Weights of a small contrastive audio-text model.
Model: 8.2M parameters, encoder arch convnext_v2, encoder norm layernorm, encoder activation gelu_tanh, encoder layers 8, encoder width 192, text encoder layers 8, text encoder norm layernorm, text encoder activation swiglu, text encoder moe top_k, text encoder num experts 32.
Training: soap at rate 0.0032, 19200 steps, batches of 256.
Data: trained on synthesized solo parts of chorales (CocoChorales), 39062 training examples.
Rows from block 3 of the audio encoder of a small contrastive audio-text model, named by matrix and row number. Rows with one number belong to one neuron. Each number is 500 + 25 x the weight over its row's rms, rounded and kept within 0 to 999. All counts start at 0. Numbers have three digits each. After the name is the row's rms in percent of the matrix's.
Before each neuron's rows are labels from the 100 clips, of 14848, where the neuron reaches its highest value: "peak on" is the class under the peak; "responds to" is what is common among them. Only what is clearly more common there than usual is listed. The data: synthesized solo parts of chorales (CocoChorales).
# fc1: MLP up (encoder.blocks.3.mlp.fc1.weight, 384x192), inputs 0-191
# fc2: MLP down (encoder.blocks.3.mlp.fc2.weight, 192x384, transposed), outputs 0-191

peak on: D#5
responds to: note D#5; note D4; instrument: violin; note C#5
fc1.1 095:454524487500526436491489490497510492476469493512479496532493472494483532535483535483473579490493502482466490517498485494504468493497529527513476478560511495518510485469480473512504505504483516498502545464495501512491475533496479495503488482495511450475453474541495485485502515502501471465511486527536470483475480587508520454559542510508508497475480483506493489490512507467456493489467534505546547488490509512487493507482485508455518472498472489506530501471499481517503475469498512449529522505462494535507501502474508492494493521473523544470492484490498548470460502473463534564
fc2.1 097:478498487535468475522467517499496489501516507507502454498492490478501500465522503517452490517491491460527499502479491492486485495481518504562522497511503496484548494516504507536498522496512495463507515471546482551490454473543542493489494527454468491467520542452524486541556520535486462521528485489455498480506468507490496493523485523525486477511444507532545477489548519504544515527469484552464518530445511480496497491470494444510505502491490506483517522463521487469486517474503470495495504436482509473540518493503535481499522484485522494482484479466484516511466550521494544516

peak on: E4
responds to: note E4; clarinet; note D4
fc1.154 101:516519490461505480500457476535514510492505504488494483514509465482488513510487505537502474509500522540523500467500566472493526501506536494509482518463455485495507487530505454485522481509517521505474507478476521490480504479451513487509451529502514545519503471526520567510523417496544465484511488465484489508484515478506480500491405503458498483473561498500506497502480481465537542499494509482496492507480496479491508463496496492509480514517512499464479491526524520443538492529509509522502501470533503485476471533512504507494502508538449452555496491478500509496478490513552470532
fc2.154 109:486518490520507530496506466498500484507484498512507511500559513519535514475502527509473465518512486525499479522506495479444520523479515515580479495491563494494479531513517453485515468494479529484493445518522492467512485493487484505541496433517529509483487489485509509506547544484468536488508504489399516458521516523529495485495450512516500524533465501449505503505470508462539530471531509494442525515508498469517520482494559496517482512504486524493506495483564476534507515481522503503528529512479523505513513483500480470537496516531506497485507452511489504494522506492480515505

peak on: silence; G3
responds to: note G3; tuba; note A3; note A#3
fc1.243 092:455497501512534493556496549481476487524496511498487529482524478505505492462485510470456522518487433517514455481514487530477524476471490493468452509459511510460462476525530491537528497513506547502513524478515496488518466477478466498498484556515452531531505515458489498490521506495509518499499453506481495463470504505512508508544470538490484476494510510484509509487524482482489546504508480496443528524482517517506485516520491500559479483496520518486438499514522537508484481490513534504481496509515489505482502414512530489446533526470467530504475535521499499486490521457519469506
fc2.243 093:474509498491529495544478524511534500516496505536496477463485534473521539520504460514498522505460489460466468506480469511489510493491475505472495504524503468507505541471509475535500485487495511505455517502440491529502481456497501502476529519514534505509487471532524506475509531547461501504500549478487482474509458523505524524499538492478479494536465504434475474487468483513516505533493507469592493509476492497486447502516499495434477465495526495511483468522485512445517515496519511529522513445433511491494487498508472513506507491493499518464526513504508545487515511481477450477

peak on: E4
responds to: note E4; note E5; note F#5; cello
fc1.333 100:481536481463507509488520498491458514502506471520500491466443505506435503527527488468483539552465513507537502517505473508489486474495467473526437532518518550500503425550514476556518475447510517522508499516457499524546488485519542472490531537498486524498493484532516548444524533506492528498492485509478552527477513494525499487534494484505494491516512507508519486549499478508475492476498482469530521543475498516515501451531524514474517483446502481540511516488499486514498495513491497526482493461492514542501486478482497498508513509511497525534467473516492506454495508493465481513
fc2.333 102:506502478473512458505527540522491508531537459489543503503481482506535467469503510490497514484499507485498496500506495529496535513533462519492518558531497527510516535458456522513491527490504550513538493522514468493494453485519510483496534515448517496506525497477485492532479594514492517504470508499500489457529469509500530514446522458509494458512528472498479498510472501510499473493476498515470482511488471503516511532457474488548543438491522502495485513523493503452503507535506548493514516566502500519527503540553465493489480525478531479461480475491531507507507513496493463511

peak on: G#3
responds to: note G#3; tuba; note C#4
fc1.327 100:531472490519548524492466483446465494518493492531501523543504501521506498517470492474530502541518509502513502466499510485543495556513534517512474541493503517516485467415501467501543470494484515517485514492489521496492470528499525496496447550541509515495538507495475546525548481496461483445456514505486498507524519488477496503492495509546534481451477452493517470485487470545509507508518486492501473477458472507525511446518481510461519489480490522450494499526519541497508570528479496553497494488468516519475500488507477521504516518502520514481497497528482522486503516491475477512
fc2.327 098:478501511509489501539515514486497505542513486484517504515515505492519486489521538493461510473478533514538476479517539503506503485506471503480491448497510523511479478512473498468538494505505511522447497494449526465554485535495508465518507482493492516485501546493492432453507546450450526496503510492490517481490545480498487539484494511512530513490497483534558516501505488485547517489506437493511475469508505498515518546496540529552497475481477477547505495483501489528519494513499543556509461478489525508530526489519528555507486481524496508507483575516497486462493456516518523526

peak on: silence
responds to: note D#4; viola; note F4; note C#4
fc1.207 089:480516472474512495517504489513479458512511507520484494529474512468475489474491495526525506469523467477493454501513488493474504490474451469501489506525508493535541485508537488582516463500499499506485593514474520477489453492429474499486501564452490462516484435542495510499465483490525489493510489502518512509504523468477478483507491517454475479543461526508492521496505522497507503507493493508489499503516490483516479527496494486498499441499484497485515485527470513472533492451498480478506464456488500487491523502494512468493523491538484532524500461510468525483452507573508525486
fc2.207 095:523469475518482505489522512504516485516489502499533477453496492489452481505504465488523533469508502471465512453507474503526514486490511506536467541499487515511498502493529513462559521487456540523500505530512489486523463457519455533485554537540447494444533485469521486484504548492467517488493516520495484535499524487465484501461485500510521487511527502539540527516476488485524543541492520501510476492584472504501550506513498479481507489502508493506539510493469498493500451532454502535486535526456518507524520485517481476486489466537477456494495522512500493516502489538495523475

peak on: C4; A5
responds to: note C4; bassoon; note A#3; note A5
fc1.202 085:489447540506514476503482500506497516502466474445461491481503467489501493502513539504512495447507513517485487463500429511473461528475534501486470493511498538442524472447516536475530507477490465456502488505475496510528502491516526523470530462515456468481464479464534470489496558494450545486498498492509497510496487485502504504466503536482524453493520498480485445483534475511472505532486491508502511487531497532487478503497485462488527459470513483513515463493488487511509500462505525535453494499504504508535560540512520506508512539524508529464493517531512484494482463528479515530
fc2.202 088:475467507488497461549511521489517514530475526439494494497513504523535515475475491498470531512474488556505494481535488449469494439514523507506517488483492503516528464524505511542486516486470532488509494519541486518482496517479462502485469495491499488492462500479552534483501488448491510465483477524473478487475552521528472458473494468529499547510485477486504502518488495487523531473491510538534497465459510492481476461511503477479522483483466507505459485537517507482502427515521501503471485486486480481480497487506512526542497531447519542473547448459482512509498520468475480515

peak on: E4
responds to: note E4; note E5; note D4; note F#4
fc1.379 108:514517520491505484475508507451499501521486482500478564435487475513472468491498491480489529442478521501481462539509477503527486482456508480518479527476479500445475517538469499484546468482495504558481464467458468493484500451518470462472512512490458492475533513520436513499485565506510444497519501491519521491462506545468512499560516496503529479518496522480502502511528514498476517478549472500501515495490505493511499510491495529510483471496495490522492511457516489487556504519502499511533475450506465547511517452500502467499487483536514514476506523499493508491519499486458506520
fc2.379 104:492511457502522543497503502494483480466491475482556490532494528486542545505504505484483498491491494499506512486498525514499462478500500523479514540503524494545491449499509540547517460495477569511519526506513501508527479504499474502516470552517526507489515506501475517509477492508527465519486484475466520478500462482482510494499546472557503480449532503464445541492467517468532479511457497454501514464488502502507490520503531497494496451489527481464460511494520476443518517511477497471551439512538476510499466524536508501516464508491539518500514516456529485494502492491448481513

peak on: A4
responds to: horn; note A4; note B4
fc1.100 089:507470511451489449548553495517450552494479509482492500518523547480526515492480497473441478486490497514480502511482526527467464510488558512525495513498464472468495507464462547515515534496492487481482487480494504531509519462515526525483446513480515503531511512497511462519516495518506512486484526509506475481507490492464497483486465530495469481491580529502528510490510486507512523495524498501480468518488489446540477515511454487531467531478508484529514540481509485502511487498535457491511546518499504483505509532518486456472453527535484511498509523496479524477434483523481508543
fc2.100 094:506528484520503489507496515491515516516515480497479538508577497520503518498500491534506508486443471470489457474507524519465478466481495466523508445472507498494474497500509507457501509497473500527489457543450545447467514501480429515509442464536504490523488512475467472496547482517520483527522499497478472472495481469482485506478523529489530516467463525522470501502514500487524489490495501496494518508515506514551475499476468505466544489482481486532469544534476482487467557510481514501499546479474514531472507519497507495526469473463497508495480526497509528471523554493538502541

peak on: G#3
responds to: note G#3; cello; note A#3; note B3
fc1.35 094:490477520515465476580477471515524543537535498474505451444497480476506469486477483466539472487527517515548496508506444515478491492470500535493484454509507484478490463514494481496509467464524509510513558490459540494502517547495489511505491498506512491451491464460486460522528462492487504489467502491541501475506497514465495492533492490480497491480482529517474498465510504507488520502495494510507496502499501493521484566512450536533485535525492537496550479494485541470495476466543506481526483458493506521502485501516506522458460534504442481525464514485498503517477519483480486520
fc2.35 104:487469528494477480494519486511500514480513514494507484526496547492481491476539485545496513473484523480531489446506521513465504516492519496442496466481512478539477514464502509525518510442494499453484487504485491520515458471492460527483569511515569472529542486491471475509527495490480527534507535492496501499567516508519509504471530503513517537461507481543491516460542507486457482477498494486507501487527470505501491455528492522456479547492556477488499481506519497514495498486476444545490529518493471495502514495488517463533532488540514536473501521461487477492505513516506455531

peak on: E4
responds to: tuba; note E4; note A3; note B3
fc1.78 103:463487517506591492470492499488460502515450515493472481517506495499505528519556504470453505515553498495499510459501537509489476525480519484491515476532512499515534471555529456487546487550475544483478518477499494484498524506493476516524462497492472485497454515539480487492492480495531483482472485488488526513502485503450509510494478493542461521525487498511497517537490501536501502524529520443525486544501519541507486477459522450519532492487541496528542520507473512498506491493471519539528548498495520471482474448463505493509507522486545466488481495494501490495527469483475491484
fc2.78 110:514474475494455475512481521535501520486477522542468529508472495511493529514475479489488524538519508503515512437455556498532466467499499525515522480526481511506456498521471495510514499518498484491458480502522543542475513501462445454521550488500502511522502565488484531512514500516486492527493496499483503486514473506493509506491511486483484498495450549545517515454511506525525509504497543539514516496461510526503513462477539474521473495511482521506519499502494439478478527479503506538492466504557441449515505496492499500504469535458539529499500527458498497536511490470464511516

peak on: silence
responds to: cello; note C#3; note G#3
fc1.361 107:494474488504519488509509525502502474478465504511522524534467492561508463500492501480445491553499483502523483539525525482498513508505498496481499495476501484466537508488503470465522492459494478466529460506489520482503496475512497504487475541525521471516474558477520541478493537500555440479485515518493480519479544504496490462515528478507516540488470490495508501515517538443531548517477496481503464519496548498526512516491540499533529485496491534530500506463498509474501470492532491511430476518464502502492500553439506507505530541476509492505476527453508485541485521504455484473
fc2.361 102:488526530463491528538520468528526483478493482521503481489502508493527532510499405501436488490465494457441486498484516524480554489498489476493513496493488570490500473499492477541500508535532531547524478478502494485520497508511474495508487511488493506456516476512512515509509522465505486453556513514551490485526452472529511515427487470521466525509488507488489518514521525490536482503532495537485499480512524513512491494486464496503511512469501465529485471499488511489510520483506496505515471430504503497461507489491461518484499508494485426470529499455475497476511490511514472499

peak on: A4
responds to: oboe; note A4; note A#4
fc1.219 101:522521513504492485513492499438479484505540508488546511496521546477503501484527496526484494502504491516491496456429539518524525513518510533475515522511491414487505509488524483488502530492517514509489463532484483482504484510565503450525474490520484487491526488482507521496487503512500498477519481454498533506511485500480505536447559508515505486506497534487500549451479484458514523490484480500509518465531531474438530500525509521511500488496498502479524479507481489506492482495509550512534473471535489467478504496469510489510454444453483545466512492539570510473495496531480491507
fc2.219 102:459538512515536480528533522503495541468506489527488513495487514574521485537492488536499483464488460503494513515510464482482485487515454498502475468510501529495498535494501499490460513473503508476532469496505486472514495492425514493487478481465482483507463509524474480491494489526483480498514542516495510513509511484519499519477526530431558470517531423493492509500458445491492515484501489520560532540482450492515469500515477466478491508479548523502504460484502469527500456487471511537524515498483496517511499492547523502485469502535498503541496487499516534490474451514477522508

peak on: E4
responds to: note E4; note D4; clarinet
fc1.204 095:524484481476509531493498484529490504504501501472490490516485467466531503523504486518486527529509482518492494532507448501465519526511507481484457504504543517519513505496497493522519481487506500495458487506521541514499479514501488498495520489504478529475459496457483568545519505561505519525532490482505521510508509338498507526502528530522476461503529470497489530539498510526506526464503545507460530512484500502489481474482479492524521582526495466475459509503507519486501528508525511503485471482489511512495486515510514518496479492497501512481504511513494519516559493487472492483
fc2.204 089:501534470475462522465458505498510477517492525478505530512564484500528470459462532528486441507509521507468515448504477488544485527490529486533556516532512482522477496535517474526485477474495466463462512517532476553486480476483501482494468524506463446488496525530472514492502544539506500509499510530502505507526525519481543481494530489515501475498519489489545548496508512537493448466491521503515476534524487485495526472491477508510506519507492505555499512507507509498483506500451499543529537516515526488511507508504511436542489552494530475477469494493496518463515506472499489522

peak on: G#3
responds to: note G#3; bassoon; note G3; note A#3
fc1.272 102:468523525496580533500500485503562509480509520509477498530480478480464508491494515494557483495492511502550475495516503524506511513521500502515534495520514525507466489482513481501539466505478510506517453485534538493458463468512576503498500498487545455436554539460436518482500512496451496478505481484475489496525477496480522501513513462499504496414507518472491478505497502472522519520506450509502485485511487483509532485522505478494505502467461459520500512480489522535463480513517518512512543481477503521511511474486529527526477517514496468512509530496499512509518466506464515464
fc2.272 103:505492525519471505477481521479459529524479468460484497483469486473475492484546497474525535513516520499494467504524505458540524458482526480488502452498504508535511480485472529505534501516475521496458534490456517532523501540501481474495555479534472524483491509478477491473528514507496463491486482499496483515564553507481543487481522509539476506496519497580524484505483506498435538493511512481501497520543492528472506470487529486429519506504447502512491496517508494477507504520457517507496526474473517489525535484484502539459501510484532466492438495523486498501480488499536479508

peak on: D#5
responds to: note D#5; violin; note F5; note F#5
fc1.32 087:517497525517472503498517470527484494463483507461483507520521449491457515485494491469515581543491568517515500505511474537484518506501520511465513490526537493502498461510515522518516513480518539540518531532535492502534475530459474514511510440539517457491496533476512478483507528529477481495479519501532511467490479492508504510472540506533466510534453493507492519506531495483550511462509525464461507464505522518468504484527521477540530519547475517531512551509520528487496471518478497450501505518509524548475504505478482471533480520492516515481509509516475474498539491493491489548
fc2.32 089:520503458445501539455460487492446496481514483474475521515459495551503516482504506493495472465513502525454538512483492544479538520461510516511531529516487552488495526492485517500475543563513513465497495493552491541535503485524514509460436478509477546513467489479499440498511515505533482473503489509474485511519521497513500481460525499523461494520487485538530484471493504549502481490515490473495492519494531525533518468481521510482481516503513505466523538498539495513476462499481508501504530492465555536510540505550502488492491511478513512503465469461503491510501495486509549496

peak on: E4
responds to: note E4; clarinet; note D4; note F#4
fc1.246 099:505450477501535507486519488521463510541471502531547537569466474511477502525526520527576502494481487521511547500509466488503488512488506519511512526550465499510544485486468494508494459513513482478492498457469512502518493516503505518486550510525497540468516467520475529512475527476485540495484461489517537516488491547514494493533528508524505499467495475572489534493481513545501465492491456458487465502517469487479453473513495543477516459520499483495489532465512512507485519478490497496496546507490500477490500514517496493527461466477495523533516463497487502501485509450465510538
fc2.246 098:490496503492518497525450504505497512498469489494498544508489536523556504493515473470522526469516495435522510478515480474481525494521477516515494446526508513517479506498493548533504502471476481477545488501451488505490515502500477513496523494445482499496529547500456505499520531493519521520520486516521483485536489504525504494512483545496481539461535491534542496529492510527485532487497494493574475525517508466505477546506471526465484472504543541514495504474508474492460474549478481507509485503495478505497498508477455531484529460512495500537451479396517493501498502475496480494

peak on: C4
responds to: clarinet; note C4; note D4; note F4
fc1.90 094:516486480460498517524489483492495485529514492520511504511489506482506476492472478526472482523519486525438518491459533487492529486499464448464437534468471522513513470496475487514529445498525498472488463485503518505539508508442490507497543508481480479461497491507533474479518514535463525510495545465490455508505505508483482504473528467499514522507468521470476485504580504530486544490467509488515477458520508517452514533492520500490470499501515539509495525459500531478502507523512529484514525493570547535484549493491481523517466537481495499496506509482544502520501492521513528542
fc2.90 091:487509483544502433481485517487488489481450487502521498483513522508519462504510454515497508492514493475446493486503490475522487512506483536482528484524493406515490439534496501494491505495511524520488477459509515502508509529490485546538509450483502516502462478472482529462510513473461502481519506479525489490508481513470522460503487519543481462476521508503507515538521508481472497511485545546470492478524506523479496471472519502495490555473505547547540513473509529522469512528460501481545500544457502525529505492504536523543530519514496508511534508505516479492558523518513526514

peak on: E4; B3
responds to: note E4; note B3; note D4; note C#4
fc1.304 085:483495506533516537521471509521486485486485495522508492464539523482524461472472557511521423484501530506517512516503528506517456473537503489472480516519488519518451524446462553519509490479513484491523524500510512493500459504507473468492497534479483511541503522519503541504516535513484512517550491497518567487504488435492536510522523489499474513526527539524523493543505510494503470509499470449500467493518486484509464458490472468535524527531538512462492510482527490445491495468495497478472467497504487514487502454509477489487524492503459542527538538514477490481476487521520488489
fc2.304 089:513487500456507505497484520524469537485479503525519515488503500517506496495537503484487481490519554510482471478483513460478476484513543485496470505503513475472504479506522483534488513461527511465533509479465514448486547492506514487533500490513492526479512458482525503526492480544454514479489487493514509485523511522464516502497542497481466535495466489511523481537439510481517508483506489489531527480516492493540504519505456515556502498532488487520504544525497446536558523457509517504485516520481579514551437518516504485519468476499498536520477518543531478465512483488495435495

peak on: C4; B3
responds to: note B3; note C4; bassoon; note A3
fc1.47 084:524457505477497467500500484496457477452547508514516508551500517489534504483513498521494505479526520494439525524516536483520539480501506504499480476473531494498530484492498476476515481463468505524536506526517536505475443473483507506487449516515539554489471495484486568490483511507535521510466506471518492525512518485505514501500521542515511494469530496508442510502503471506514554482484534515526483531494493498480475510543512515511520525510520511452508506473481535502486464482495472474494505542479494459491487498520487467536477494514497484487454510507500528515468457405456479507
fc2.47 083:481473512520501531529511494553490516525452491490484499460447513513495559508502497537552506459522488491518452484450487476482512488464476508512402495466506512456488503490525499501512547474493554517505528519525499511487500481490471496485482495492501517508556502491546498477496484507488496521530487479524506527454489481487504464485514508548493544469553526531470485511512493549488505518488502500526506528523486519551468501487465502486504484530510540497539489503498473539485484491530484457471489499541506469511511497490506484473492510485482541493543499479496497464497500490549515541

peak on: G#3
responds to: note G#3; tuba; note C#4
fc1.10 089:480448477520571513507501493471505463478475513501477493521527513471519495495512511482537438462496491516501483502489493519505466472518495472446483532561520484475498470470491437516536487502480503516488481498520518526505479533481526504496464466521483527504563464528483529497508490521481495439499519516478519460489479528517482509479520550490474478458504496465500490496506457496505535452509441463539488482524491490508519539489474473475525468553490501519459499466492528483504514477493495528471479500498535504467485478499483504546503516468503499520490508522499471472524492498513491550
fc2.10 088:507491499519477490552500504534473485523501482524557483496460486499476523515546506523482574469513507507498499450458549500494498479542480548504500506543522469487503503534512477502494494509483484496475490482488478473521550493517485493481516485555484526470494490476498550490498531533537472487483479499522491427484534486497504535464523493470453540477458513516561494467502474488508503533515497484457504466517543501505492478485508509503482503497549496560499479495528538508515531500473483501530492469489502479521513478481533503491527481480508504473538511517535484531477478546486514512

peak on: silence
responds to: trombone; note D4; note E4
fc1.263 091:493479497495518470517468482550492455487511516495486505475516509495497536542491456515512483489514483499521498443479520490512513503504469560521490471477485543503497472509411486508487489503520518551540510486502484483462509481446499517531483497491486523487494479498499475479546498459457433495493460466507483476519468515488483488503520492495488517487490478502489499484473468499518460475524538501463509457497493462431510501494505505502541471523508513534491531484461514485534454466515492485520519495486475502524513501430491506504487493487458481513516515535524505501487582491514498497
fc2.263 084:519505486508538496522529529435519474529504482505441487501512469462499454465479532544508506514500524509489506479476483505539525517484515528492499508508466524475528542477472464499470503510517499496491505485482494471545479474534511488520537482483527487502512489500500533552472488500518516505492543491500506450479518534481505482508466493502500487499505444538451523493532520470510529480523476535526481539499527485546513476510524488496500537496540476498489495492464543519488483500548522513546506483529485524537481464498495483469525518520491543522491490517549575528519449501514539497

peak on: silence
responds to: note F3; cello; note D5; note C5
fc1.256 105:550505463510498531496471516479503512530490483515494538515484506519525480509507528497526486491471485502501519509523498517475504479492494504513546492434475513518476520522503494567505546523522460523499524468535534515507480541496510522497494486526442488528492451537516491484464577485458508509498459518469517536488472554506489501541488497439524474477553514497515478472538520525497493496505470489453492490524514519477529498553464486494491482472539488541492516522498497531498522485504493497515478466505525494470530491502474509471514476535481530512488465495534507503460513450464496505
fc2.256 097:498517507500516487471495475502529517474499515507496451497484512534510500502552480468528509503507468463453476505470442468516482528478507494561505482500472471521514532500479450504511494492499500509574548496512488496487510497469601498487504463485507491473522458455517479523492500504497527484511512520474477461498466518463502501500481495492461542452526511497537520523533479482502503485490536497507481499560489493506514560491460482485492462494524463513512467518482483482528476489532509493509493492502498486494455520516483504525500515528535508473500531534506484508552506457520507453

peak on: A4
responds to: note A4; note B4; horn
fc1.293 091:512501481533521503487505520482512534518487513474524509535489512551506519469542520503500487472514473505488535520516469474514525505482547501509474469543463527514466463468483522482537493500515466520473479542447520493486515497469485523495509527492485509500459505473513496443518470492461528524475485498480535508492506533473504516536447488538450495485485511546521476525484452511483493486522528446546480489461489491528474484474523548527524473513525484500538489507502476520528471443439525498490485452479501509499488504547499500495503486555508491498493540514490498504465528529473508505
fc2.293 091:528489463506479468466497477518499480503538483469465506543494487495516446491517504518524501477516472526513517496521486480538479483523494500477440564495481532513495507497458491516520500502505474534518484487526456456527454486516505479508514488474527500483525515493499467531487498521491466528452491528518537530507526503541502478533493549468489476495514522507501531534456542461457556473530508482495540500480512485478491530490461490476475506489476467494499513456498492472495540493506544483481459503504496500527518516508495486496475485483536518538524540447519524472460544511475549496

peak on: C4
responds to: clarinet; note C4; note D4; note C#4
fc1.264 104:542533482482500465523504499479505488538481520465470516509480557530504461475508490501530482483498499530497501468518511554506488523483475496504488494518455554504475494467543505496503460523499508474517478472518481441550501481458479511437501526481510503521499503497487480466475521508522521513490496477499488537515488496492478551500558516467523523522504551499495527489559480498523536532501494477522505460515491511539496514460509502501486500505471518456501526465535525488492474569514495504469535498523491486477539491471493501502461494471451540519519493520572476506503479487502502482
fc2.264 099:488449529537520490513531507537541532505525505510553481487514523518528451465497473495505461537493475534505482486490507469526549481500475456489493512506502466453479485531453497494526504506515486452516470548474513481503483491496525543547497490512483527511522468495488464465558485477501514521503460518498485504510483506511514481523511522469504476502508490506471525472525510458500474478480485586494457457492484535522535499509500435521488506515541477528474518497487485493525514520500487521500507506460539512524475508552516527536492464512527495532499518506479475506514529501481478480

peak on: silence; D#4
responds to: note D#4; note F4; note C#4; instrument: trombone
fc1.236 095:551514505474518515530511508506487496472504455507456486548496498473493477490508500470483506502515520484519475481481480536508510478529499502531500574480506497489544495500502490562518503476487498522499520488503512523525512485486496446492554504504466531475478504539496496507480477509531475532524471483454552487503481490466485527538508521521529507440472531520495514482483505464476510458487537475479474524505480498479492495516496542483526466502489487543496484533460527455517468497525516518493471516543480513487522488548515501503493486496520486577501468506528536471424529533503490505
fc2.236 096:503507509504513435508462496481539517494522494437504499477485497497471502444501447500498487494516494462526508492496447469503500539463456488484479569485508516485549492472491490450487534508516450522501493501522502529505497470482534507493546481479496464499524451493493512509491525475543490528522489505500466466489540519483485500482486527484452531493528507492519492549499471522506479493537493499439487517494479503500452537508507480461518493483535480476534502446499511481471475486481533492499524502470540519500469478535469474483496504503477485462459470501490470490542492525515532501

peak on: G#3
responds to: note G#3; note G3; bassoon; instrument: cello
fc1.142 092:511489486488488459531506543482509493531530521468538503407512472504486514506493504495470513501450504487508525513508445498501484487498466509534526466489492497520544514485485476527513505500505493520516527508519465484541545481553525507471483503486519524514497509433499453549532505491500476482497510495505544523544460490485464488494512507478542522477520498531494488500516525550536486483493513487466457485500505534530517535515460525583464483510491480460485457467541499496534514517490476539503464505510524470489507457510508488488517484506471504507505505509502472485492487468479529498
fc2.142 091:458486498496506503496540475508520445485549498506522534485522530497534536477527507500462497538533533448472504482477494476487508504519473486516499477508508515511495465471488503483517474451514507507491513486448507539503514511503460503458473528555475501489489499502559484500514474497495530547479508500499489564508497531526544518517485492531509493507430507491484484519485488533493526542460535475502518506490516510533527513539511552484515499500540513445546496506487456505524534495516505532542494481473506502523473499465438494533483464508530494498527508484487503491487520502539479464

peak on: G#3
responds to: note G#3; tuba; note A#3; note F#3
fc1.13 096:513488545506476458530507448494496498526475548510505510562500524469514473502484492519507473478504504523517473484468555500571500444513466503466497479521474495475505477501506435506516455486514547522497491488502494476493449493511550522478463471522538496480523567489437525526501474510481505505515505510547544534531502519511513497509539479509540507453483473513472499509507502524528494489495476474512470492511495527497480481522503445487549482488537488493454484472479515511473483481476477494496465504500507522495519492481510507520497524479512509501497528542515502501521514459466473522
fc2.13 106:516523489508505528522501516539505462494487512506512510425514476498506500480500498538457515542505522428545483498490520472515480490532513472507449437503493469532525513522499525510514531509492468554486507518456476488490500524494422519467518484511517522499537480505500455458527507516504466475534479470551480511486514521538504472527527481490490488468526542506511499478503499506470554529510461496504467521542541500503519489479476472553506528480469517548520495505477533495519518497511535474495467503499493524501499492520510537465520505505461514515513482498526525500480511525499470483

peak on: silence
responds to: note B4; violin; note C#5
fc1.116 094:513488510458525485543505510505530470527490481501511467470507515463501490512516487494528503520484467525510467529514497505534489557474498471479537477509520484446468516503483522492506495513501473449523488456535522504564506500462491524484539488489507469519467495488498514455540498503544524518527460466513465475494446492499548534540475501521498536452489468481497520529491545463503517491480512492488519476520504548478516496510485482460495472504508546519506476535510509481437513518489499498498495516474474469497521518490508459567539523506485494528525466446520525511492487492494488476
fc2.116 094:461515487479511517511490499494457503459481502494477505501499529491485522491472504492502469550579486466524460532528494487488484492488523503500539507476514520520519478483479488490550499447485534515485499496481538553462518499486456473494469480517489497438468532477513465505485530485472510518502491471556473501523521514487547487480525490476517487537487509523479509486561471547498497488545471500466520460490465528495497500505463505477511494502513479516481476543503509480490494500499499512465524484510505495490483510539476442486558485560476438530488492506508491496525528536530487495